python train.py --activation="mish" --drop_path=0.05 --kernel_size=3 --stem="single" --avg_pool_shortcut=false --am_softmax_margin=0.2 --residual_init="zero_last" --muon_scale="match_rms_adamw" --batch_size=128 --decay_fraction=0.3
Rows from block 4 of a small image embedding model, named by matrix and row number. Rows with one number belong to one channel. Each number is 128 + 24 x the weight over its row's rms, rounded and kept within 0 to 255. All counts start at 0.
After each channel's rows are labels from the 100 images, of 14976, where the channel reaches its highest value: "top examples" is what is common among them; "patch colour" is the nearest of a few named colours to the mean colour under the peak. Only what is clearly more common there than usual is listed. The data: stained colorectal tissue patches (NCT-CRC-HE-100K).
# convs0: first 3x3 conv (model.blocks.4.convs.0.weight, 256x256x3x3, each kernel summed), inputs 52-103
# convs1: second 3x3 conv (model.blocks.4.convs.1.weight, 256x256x3x3, transposed, each kernel summed), outputs 52-103

convs0.253 [141 131 120 146 103 155  95 112  97 187 121 153 124 136 141 114 169 134 103 119 105 102  79  92 100 113 116 102 124 123 140 117 169 137 180 158  97 129 110 131 126  98 142 125 144 157 155  92 147 173 117 114]
convs1.253 [143 153 113 151 124 128 115 147 116  95 142 151  83 115 117 122 125 123 155  98  96 154 194 102 118 111 121  95 104 118 112 148 229 134 185 159  54 135 146 137 123 113 140 107 139 136 103 112 115 144 148 167]
top examples: tissue: tumour epithelium
patch colour: brown

convs0.151 [103  89 119 139 184 146 107 127  98 151 150 128 144 147 184  81 161 120 186 101 139 124 126 111 169  99 121 126  64  86 123  96 144 173 135 111 116 161  89 128  94 199 151 129  95 160 123 129 119 144 135 139]
convs1.151 [ 89 130  99 115 125 149 120 136 128  93 155 137 107  86 114 143 140 115  93 133  81  90 133 119 137 144 121 152 137 108  96  85 102  96 174 114  97 120 128 151 130 160 161 149 177 115  90 127 110  90  87 172]
top examples: tissue: cancer-associated stroma
patch colour: pink

convs0.146 [113 105  95 109 105 109  88 146 123  92 122 162 125 138 121 136  98 138 103 141 171 139 123 136 127 112  91 155  99 130 116 130 114 161 140 112 113 128 104  87 109 105 139 102 132 134 126  94 151 123  98 152]
convs1.146 [158 120 141 180 133 134 149 121 128 140 129 105 105 129 160 119 169 133  77 181 103 108 127 177  98 142 129 150 160  75 139 124 145 127 145 143 134  93 138 118 152 130 106 152 186 129 109 151 117 151 127 176]
top examples: tissue: cancer-associated stroma
patch colour: pink

convs0.116 [123 110 121  90 115  86  93 139 146 159 154 107 108 139 182 121 113 102 144 145 132 120 122 101 125 141 123 107 149 110  82 125 112 112 144 110 102 113  71  97 137  59 136 122 118 134  99 136 151 126 118 138]
convs1.116 [166 146 142 143 107 161 165 107 125 113 115 121 129 141  89 153  63 137 152 142 119 139  99 196 204 125 100 129 107 141 129 142 127  98 150 108 142 136 105 133 124 137 113 121 152 133 134 186 135 143 104 104]
top examples: tissue: adipose tissue
patch colour: white

convs0.62 [167 111 146  98 115 131 125 105 126 172 111 102 111 128  89 102 126 145 129 119 118 130  42 157 199 165 112 122 125  98 110 109 125  97 145 128 106 119  96 126  98 178 125 112 118 112  77 132 110 133 146  96]
convs1.62 [203 113 116 130 130 163 124 140 148 107 108 134 163 152 147 161 131 172 151 123 158 180 159 143 212 146 135 128 168 130 157 122  99 110 161 187 137 134 117 134 134 150 109 130 194 152 128 152 128 140 143 106]
top examples: tissue: lymphocytes
patch colour: brown

convs0.36 [110 133  96 136 124 118 135 129 137 151 118 138 150 160 132 136  85 107 131 126 113  88 172 142 133  81 100  69 126 119 152 118 119 138 125 147 126 113 163 140 109 127 153 125 119 115 107 136 140 117 132 109]
convs1.36 [158 161 127 124 123 154 129 142 122 108 124 202 138 142 104 154 144 175 146 100 118 152 156 153 168 148 111 171 151 103 191 144 126 129 135 171 128 123 125 145 146 128 103 129 113 136 155 134 147 123 110 147]
top examples: tissue: smooth muscle
patch colour: pink

convs0.235 [101 127 127 134 119 153  92  99 131  97 110 133 127 134 119 102  91 121 129 116 109 137 135 128 122 116 148 103 110 108 145 140 116 158 137 134  95 147 133 162 124 117  93 137  89 182 133 114 128  98 142 131]
convs1.235 [189 159 143 138 134  93 156 150 131 107 106 118 181 132 154 126 176 141  88 139 124 120 126 129 125 115 127 128 176 106 131 146 103  93 146 115 146 126 108 140 116  85 144 172 138 115 126 158 131 149 103  87]
top examples: tissue: cancer-associated stroma
patch colour: grey

convs0.207 [136 135 107 140 105 104 125 111 127 100 106 111 137 138 108  95 109  65 120 140 131 108 146 119 114  79 130 147 144 100 134 108  85 116 105 147 148  98 129 136 134  97 147 131  90 104 114  66  93 112 137 158]
convs1.207 [164 152 102 135 114 138 143 112 143 153 153 180 138 127 125 152  89 133 102 151 132 116 129  93 101 170 123 126 143 105 162 136 159 147 157 113 145 163  90 102 148 149 115 150 145 136 172 156 108 149 142 142]
top examples: tissue: smooth muscle
patch colour: pink

convs0.197 [ 95 137 125 124 123  99 116  96 108  91 134  83 121 113 125  85 105 148 106  69 105 120 112 115 138 136 128 118 105 100 126  77  98 115 104 117 120  97 141  84 104  46 140 121  89 120 138 127 128 121  97 108]
convs1.197 [167 125 142  77 147 130 158 144 113 142 110 106 131 146 129 131 132 132 158 131  91 169 165 151 131 138 116 135 138  97 144 110  77 104 147 109 144 149 109 113 139 161 184 146 156 132 104 132 140 125 187 150]
top examples: tissue: normal colon mucosa
patch colour: grey

convs0.7 [108 105 167 126 150 172  97 132 104 127 177 113 145  98  98 140 109  89 151  88 133 168 143 134 145 108 108  77  93 118 109 141 118  97 128 120 127  69  89  96  99  63 125 148  90 149 167 109 109 120 134 144]
convs1.7 [155 102  96 153  99 113 125 137 162 146 116 144 135 140 114 124 150 133 137 118 154  82 143 123 135 161 108 112 146 103 121 134 183 163 156 104 155 156 158  99 123  84 104 132  99 126 144 122 135 138 131 127]
top examples: tissue: normal colon mucosa
patch colour: grey

convs0.112 [ 84 159 122 112 127 133 154 102 105  98 102  68 140  96  91 130 105 109 147 150 117 113 146 124 105 130 122 153 115 152 123 126  78 161  90 138 129 132  95 151 139 107  91  91 108 126 159  96 111 158 137 132]
convs1.112 [137 128 115 120 123 158 195 157 129 125 118 140 113 141 133 121 207 168 136  74 118 108  88 120 108 137 155  51 138  72 138 157 121 149 153 130 119 133 126 111 148  56 128 127 137 109 165 139 165 130 157 141]
top examples: tissue: mucus
patch colour: pink

convs0.251 [131 101 152 129 145 119 132  86 126 124 142 127 122 119 131  74 146 122 183 126  87 154  73 104 156 105 153  93 102 117 149 117 118 108 126 112 127 147  70  99 142 177 128 132 133 135  93 147  72 129 136 150]
convs1.251 [163 163 131 125 118 121 117 124 163 115 139 105  96 121  93 142 157 146 169 148 132  97 115 139 205 147 187 141 124 133 120 135 103 116 134 143  97 123 152 156 128 159  91 155 149 133 112 140 140 145 168 151]
top examples: tissue: lymphocytes
patch colour: brown

convs0.217 [ 95 127 135 101 140 166 117 122  97 157 144 119 140 115 132 167 126 117 134  85 143 134 169 109  97 112 114  95 103 105 128 118 122 126 114 104 109 175  97 175 166 177 129 126 121 114  88  87 141 117 126 133]
convs1.217 [120 133 140 109 129  97 142 152 123 124 153 107 115  87 105  59 151 132  87 163  98 139  69 124  78 102  66 149 110 156  98 113  77 108 131  83 130 115 115 143 136 141 118  97 143 111 137 120 113 109 148 116]
top examples: tissue: smooth muscle; tissue: cancer-associated stroma
patch colour: pink

convs0.34 [145 114 145 162 115 129  75 132 120 139 101 175 102 134 162 186  69 112 124 125 121 147  97 115 102 145 102 142 116  88 131 138 107 114 132 105 115 143 173 101 111 101 157 159 159 124 154 127 134 140 127 140]
convs1.34 [147 110 122 145 114 157  90 151 113  91 112 143 159  92 135 168 118 143 142  74 135 131 175 140  88 150 154 164 111 127 134 135 113 135 113 145  87 126 106 106 116  89 117 118 113 104 127 112 145 141 111 108]
top examples: tissue: tumour epithelium
patch colour: brown

convs0.79 [141 156 160 116 148 163 162 127 133 132 148 111 141 107 139 133 191 118 146  91 129 143 174 105  89  97 119  81 138 135 130 156  97 108 138 114  90 143  82 134 112 164 137 119 114 156 154 149 117 123 117 120]
convs1.79 [130 148 105 103 127 126 151 128 122 102 109 117  90 128 144 110 108 103 114 150 109 164  68 147  93 156 102 117  84 146 141  85 131 128 161 106 140 140 129 127 101 141 124 111 139 130  81 141 137 120 128 125]
top examples: tissue: smooth muscle; tissue: cancer-associated stroma
patch colour: pink

convs0.231 [106 118 137 133 140 135 130  97 141 118 125 122  79  91 139 133 118 157 110 144 107 101  77 122 139  96 153 119 137 113  81 130 112 115 122 157  99  67  95 119 126 135 101 102 123 160 157 112 139 136 143 110]
convs1.231 [148 136 136 138 119 116 138 107 113 104 141 125 121 140 144 114 115 117 109  85 115 172 201 136 118 136 152  79 122  49 130 144 120 152 156 126 126 119 125 103 171 132 102 116 162 131 170 126 120 130 130 100]
top examples: tissue: normal colon mucosa
patch colour: brown

convs0.25 [ 75 104 108 120 148 112 124 160 122  96 150 142 141 156  78 128 130  97 102 172 155 137  94  96 117 109 125 124 153 145  82 185 153 138 116 139 130 122  74 107 154  53 131  93  73 137 152 108 140 146 148 157]
convs1.25 [159 130 135 139 154 132 156  67 114 142 107 152 102 103 142 112  47 109 178 141 126 121 129 152 154 126 133 145 101  92 142  88 131 135 119 128 127 138 128 157 111 162 110 140 149 102 158 124 159 131 161 111]
top examples: tissue: adipose tissue
patch colour: white

convs0.88 [122 132 147 128 130 157 132 123 152 142 119 100 100 112 139 121 143 146 131 143 138 139  95 159 133 119 168 120 158 117 139 112 140 109 141 149 139 132  96 148 133 109 107  96 143 106 184  90  82 125 139  76]
convs1.88 [172 143  81  98  88  84 167 105 142  97 129  81 178 127 132 147 138 148 124 106 128  99 165 103 122 101 122  88 114 123  97 109 108 167 181 133 111 136 120  98 160  92 135 104 165 122 126 145 135 140 146 114]
top examples: tissue: mucus
patch colour: pink

convs0.142 [117  93 129 131 118 157  89 129 133 131 135 140 143 145 105 119 107 108 131  70 128  91 147 110 107 125 111 107 125 142 116 163 141 119 117 116 132 140 111 111 106  83 125 103 185 119 168 106 133 114 109 119]
convs1.142 [145 110 155 175 130 137 116 116 141 147 126 152 204 113 149 152 159 142 190 140 138 141 142 116 151 130 141 151 147  86 134 114 189 135 147 127 161 147 100 116 130 134 126 151 105 104 138 139 116  96 117 104]
top examples: tissue: mucus
patch colour: pink

convs0.191 [131 136 165 112 124  99 172 146 130 151 114  93 122  80 102 108 144 108  74 106 111 153 139 116 129 155 173 102 118  75  64 105 109 139  62 117 118 124 158 118 126 125 146 126 105 149 107 112 152 117 151 130]
convs1.191 [161 125  83 153 153 119 129 105 143 128 114 116 111 110 151 158 110  99 157 189 125 139 109 104 159 132 166 142 135 117 137 132 156 128 133 130 160 129 118 146 128 148 127 144  94 125 165 129  65  84 124 135]
top examples: tissue: tumour epithelium
patch colour: brown

convs0.132 [109  97  99 131 115  90 111 105 147  98 152  86  88 110 123 121 140 147 144 109 111 102 132 110 104 136 120  86 149 132 146 126 118 151 100 125 127 134 126 112 158 152 104 131 132 146 108 161 122 108  67 122]
convs1.132 [176 103 121 104  78 168 124 125 110 130 116 172 137 119 114 134 140 130 176 137 154 149 138 104 114 137 132 136 150 107 144  93  75 123 122 117 125 122  81 113 122  75 120 117 117 129 133 103 115 138 161 109]
top examples: tissue: smooth muscle
patch colour: pink

convs0.118 [ 74 153 131 110 167 128  96 132 123 143 128 118 131 103 168 134 103 107 109 116 132 149  67 156  99 147 119 157 110 132 140 128 103 133 120 126  97 125 164 116 140 209 134 135 122 119 142 114 134  98 142 145]
convs1.118 [140 115 137 156 139 139 161 112 154 123 109 135  85 130  73 135 164 167  90 123 179 125 158  96  63 125 178 149 149 128  81 130 174  99 128 151  93  73  77 128 160 137 106 130 146 135 109 148 138 158 162 136]
top examples: tissue: normal colon mucosa
patch colour: brown

convs0.135 [126 146 128 187 120 148 154 135 125 173 117 117 126 144 134 125 125 136 152 132 114  94 173 109 102 138  92  95 122 111 112 132 164 109 126 157  96  96  72 143 113  91  96 125 126 102 120 117 134 147 142 132]
convs1.135 [147 121  89 126  88 159 104 103 132 125 156 145 152 135 161 148  96 140 119  87  91 126  84 144 157 124 135 109 109 111  97  88 100 100 133 155 157 108  97 130 144  90 104 145 174 134 154 111  92  92 125 109]
top examples: tissue: tumour epithelium; tissue: normal colon mucosa
patch colour: brown

convs0.152 [144 118 144 117 165 104 141 143 125 133 130 113 118  99 169 132 122 141 111  99  86 174  92 115 124 138 102 129  94 118 141 156  90 118 143 121 102 152  67 103 115 207  95  86  88 112  89 149 120  97 102  88]
convs1.152 [146 135 173 118 132 149 125 144 156 146 135 142 122 150 166 101 186 126 144 170 140 124  89 149 156 166 105 145 160 168 119 120  83 113 170 152 113 126 134  99 144 186 132 129 174 162 149 127 141 160 144 115]
top examples: tissue: smooth muscle; tissue: cancer-associated stroma
patch colour: white

convs0.226 [136 163 140 125 124 132 136 143 147 105  94 133 147 125 131  92 143 115 114 133 100 104 161 138 130 113 163 106 180 118 152 144  99 135 140 104 141 137 108 146 129 155 181 102 123 134 101 128 144 110 147 107]
convs1.226 [109 133 109 134 146 139 172 124 152 152 146 138 127 121 119 149 140 121 170 143 117  99 115 118 111 129 105 110 121 136  96 122 126 128 161 137 132 118 170 165 149 151 158 147 132 142 160 124 105 158 131  92]
top examples: tissue: lymphocytes
patch colour: grey

convs0.161 [187 105 149 163 119 136 140 117 115 146 120 124 135 134  61 124 153 101 182 136 114 135 131 130 181 161 113 168 119 163 135 130 100 136  99 200 173 117 136 125 131 101 138 133 128 128 179 153 111 161  98 121]
convs1.161 [144 118 120 135 112  79  98 133 107 128 158  92 112  70 135 122 132 131 123  72 148 140 183  97  89 128 163 105 105  64  90 137 124 106 149 111 100 139 106 104 146  99 106 132 117 140 119 144 170 136 145 127]
top examples: tissue: normal colon mucosa; tissue: tumour epithelium
patch colour: brown

convs0.128 [165 117 122  97 140 114 117  92 136 136 104 121 116 107 130 150  82 115 154 114 133 112 129 129 162 142 134 149 143 124 136 122 151 126 112 123 118 152 111 136  98 121 123 130 132 108 159 113 115 141 121 109]
convs1.128 [119  93 128 105 114 108 138 103 159 146 119 147 161 110 145 130 101 110 132  78 123 167 165  93 129 133 107 103 143 177 133 111  46 112 123 119 113 130  92 101 149  79 117 170 149 137 146 134 160 140 146 143]
top examples: tissue: lymphocytes
patch colour: grey; brown

convs0.41 [122 136 105 156 165 100 129 151 100 106 133  95 135 118 121 123 152 102 120 102 160 136 132 139 102 146 107  85 132 110 159 131 161 133 147 146 114 147 124  96 123 124 125 162 110 135  91 110 130 132 150 132]
convs1.41 [112  97  81  89 133 148 150 100 142 137 121 143 123 139 131 155  99 115 152 190 135 168  99 114 161 130 114 170 108 101 141 121 209 158 204 180 112 145 176 177 133 147 112 122 108  95 163 127  91 114 129 110]
top examples: tissue: tumour epithelium
patch colour: brown

convs0.241 [154 133 128 129 145 131 160 156 153 136 148 126 126 120  92 125 139 115  94 110 114 106 123 134 123 127 129 108 132 106 115 123 124 134 133 164 121 141 131  82 105 165 119 132 121 121 139 101 106 118 149 141]
convs1.241 [132 131  97 146 138 100 106 142 124 113 118 152 179 129 106 139 147 134 169 165 111 119 139  86 141 119  93 149 116 125 149 134 179 139 155 143  93 124  94 130 166 164 124 125  74 147 143 166 122  92 118 132]
top examples: tissue: tumour epithelium
patch colour: brown

convs0.117 [140 141 120 169 142 126 139 132 127 106 115 161 113 135  98 112 149 129  94 135 117 137  60 146  95 133 141 124 115 104 112 111  41 132 150 181 113  88 120 118 118 107 138 124 113 157 148  82 136 119  97 148]
convs1.117 [156 100  89 157 151  90 135 111 153 140 140 110  63 138 128 114 108 128 164 107 101 126 141 109 131 119 155  80 134 132 102 103 154 113 155 111  56  94 101 194 126 135 113  87 160 126 113 125 113 106 156 175]
top examples: tissue: tumour epithelium
patch colour: brown

convs0.38 [112 156 127 139 137 127 201 126 133  86 135  95 131 116 143  94 126 112  79  47 156  92 116 104  92 141 190  95 146  95 145  90 145 125 113 154 152 146 194  95 122 127 208 105  80 145  99 124 133 141 167 135]
convs1.38 [168 152  91 131 130 107  83 121 159 126 149 143  96  97  97 159 109 134 139 178 121 171 141  67 125 167 119 216 138 130 137 129 134 136 163 110 169  98 132 138 156 138 140 164 104  97 116  98 125 122 127  99]
top examples: tissue: tumour epithelium
patch colour: brown

convs0.13 [ 57 105 118 107 134 103 140  91 104 133 119 164 101 125 103 116 109 147 150  98  95 123 170 115 130  80 124  85 111  83 147 112 137 139 119 121 115 131 120 116 146  98 146 159 121 127 123 157 101 112 165 114]
convs1.13 [114 140 125 125 138 140  97  91 113  92 131 158 137 124  95 108 102 136  94 153 101 126 113 122  63 129 128 143 151 111 110  97 116 157 120 129 162 124 140 148 156 132 137 151 106 173 124 120 122 154 134 167]
top examples: tissue: mucus; tissue: tumour epithelium
patch colour: pink

convs0.23 [110 130 161 105 123 134 116 117 161 110 119 117 149 129 121 126 147 139 145 131 110 132 124 118 145 112 123 124 104 110 134 127 137 150 131  77  98 132 146  88 172 108  90 155 122 133 145  70 109 108 128 142]
convs1.23 [115 117 109 176 162 126  94 141 104 138 164 139 132 116 145 122 134 109  95 110 108 133 129 119  73 143 130 106 112 131 104 128 149 122 142 141  60 159 132 164 103 118 156 126 149 120 124 142 115 143 106 113]
top examples: tissue: lymphocytes
patch colour: grey; brown

convs0.177 [140 134 118 117 108 131 148 123 116 156 134 143 157  98  86  71 134 134 128 120 145 118 171 118  96 126 135 131 137 111 138  79 100 138 111 123  83 115  42 135 129 139 112 105 106 130 185 114 124 131 156 124]
convs1.177 [129 134 125 143 148 141 163  93 135 136 137 139 153 154 116 155 119 154 153 138 168  54 178 169 130 109 171 130 148 125 119 129 122 128 138 131 139 141 123 150 169 137 127 148 173 150 123 126 121 142 123 146]
top examples: tissue: smooth muscle; tissue: mucus
patch colour: pink

convs0.89 [ 99 119 116 130 145  98 131 105 129 124 116 129 142 127 129  90 159 128  87  99 126 176 149 107 143 107 157  88 133 103 167 122 129 133 116 122 132 113  95 140 142 117 157 163 122 110 124 146  91 147 101 117]
convs1.89 [141 166 129 136 142 151 141 114 122 129 127 132 123 120 136 120 151 102 167 124 133 141  96 198 139 121  84 118 124 116 135 117 166 122 180 135 167 129 186 137 146 205 188 117 202 101 173 160 147 142 153 125]
top examples: tissue: cancer-associated stroma
patch colour: pink

convs0.81 [110 120 138 137 114 117 133 117  97 166 127 140 107 102 113 146 127 109 156 138 129 135 230 138 119  85 129 139 137  95 127 138 115 133 122 155 151 123 120 115 134 117 150 119 172 110 177  90 116 127 106 121]
convs1.81 [192 147  76 121  80 152 129 137 164 102 117 138 149 118 158 128 136 103  90 141 115  67  93  74 110 110 145 132 134  89 141 117 132 136 127 110  90 128 109 128 111  74  59 154  74 148 132 156 136  79 117 133]
top examples: tissue: mucus
patch colour: pink

convs0.174 [ 79 161 114 117 131 122 173 133 120 132 127 110 143 110 118 113 109 130 106 147 153 118 170 141 152 141 104 143  94 133 154 164 177 121 109 107 186 138 186 120  99  67 102 128  71 135 119 126 112 137 110 154]
convs1.174 [151 137 138 115 150 109  93 108 102 136 122 142 104 158 128 111 126 147 121 136 139 139 134 106 118 132 126 159 128 117 157 118 122 113  67 106 218 111 155 124 105  87 113 113 118 124 109 100 107 136 149 163]
top examples: tissue: debris
patch colour: purple

convs0.115 [126 117 145 103 114 117  73 158 186 109 140 104  91 111 116 102 116 153 123 171 117 105 123 138 100 107 127 108 103  94 148 112  87 119 113 162  99 109  74 136 128 140  97 132 131 166 127 108  80 121 118 108]
convs1.115 [158 120  69 167 118 150 153 114 120 134  70 171 121 127 143 132 114 169 104  83 184 114  79 133 176 119 173  90 124 155 149 154  85 129 126 120 116 152 101  86 134 151 150 147 200 121 153  98 113 140 139 124]
top examples: tissue: lymphocytes
patch colour: brown

convs0.70 [ 88  83  86 133 129 109 100 130 134 125 132 126 134 118 180 143 107 149 190 111 105 115 207 139 136  99  95  90 110  81  95 122 141 115 138 129 152 127 177 145 140  67 133 115 138 123 139 122 111 121 169 129]
convs1.70 [136 102 149 107 102 153 121 111 142 124 129 131 150 172 125 134 153 129 153 115 127 130 112 135  92 130 120 122 181 114 150 129  59 116 120 163 153 116  78 155 124  69  94 101 148 152 149 103 124 110 131 138]
top examples: tissue: smooth muscle
patch colour: pink

convs0.58 [116 120 150 153 132 124 110 109 138 110 121 108 142 120 141 145 105 125 107 149 135 162  97 129  93 110 133 146 153 129  87  70 122 112 134 182 133  79 137 123 134  64  86 125  81 110 103 126 132 101 119 174]
convs1.58 [117 127 164 136 118 152  80 115 153 139 117 128 133 119 128 112 129 110 135  79 111 131 129 146 117 143 121 109 125 112 134 145 116 119 140 133 148 117 134 121 111  62 155 126  77 101 146 107 123 180 165 106]
top examples: tissue: normal colon mucosa
patch colour: brown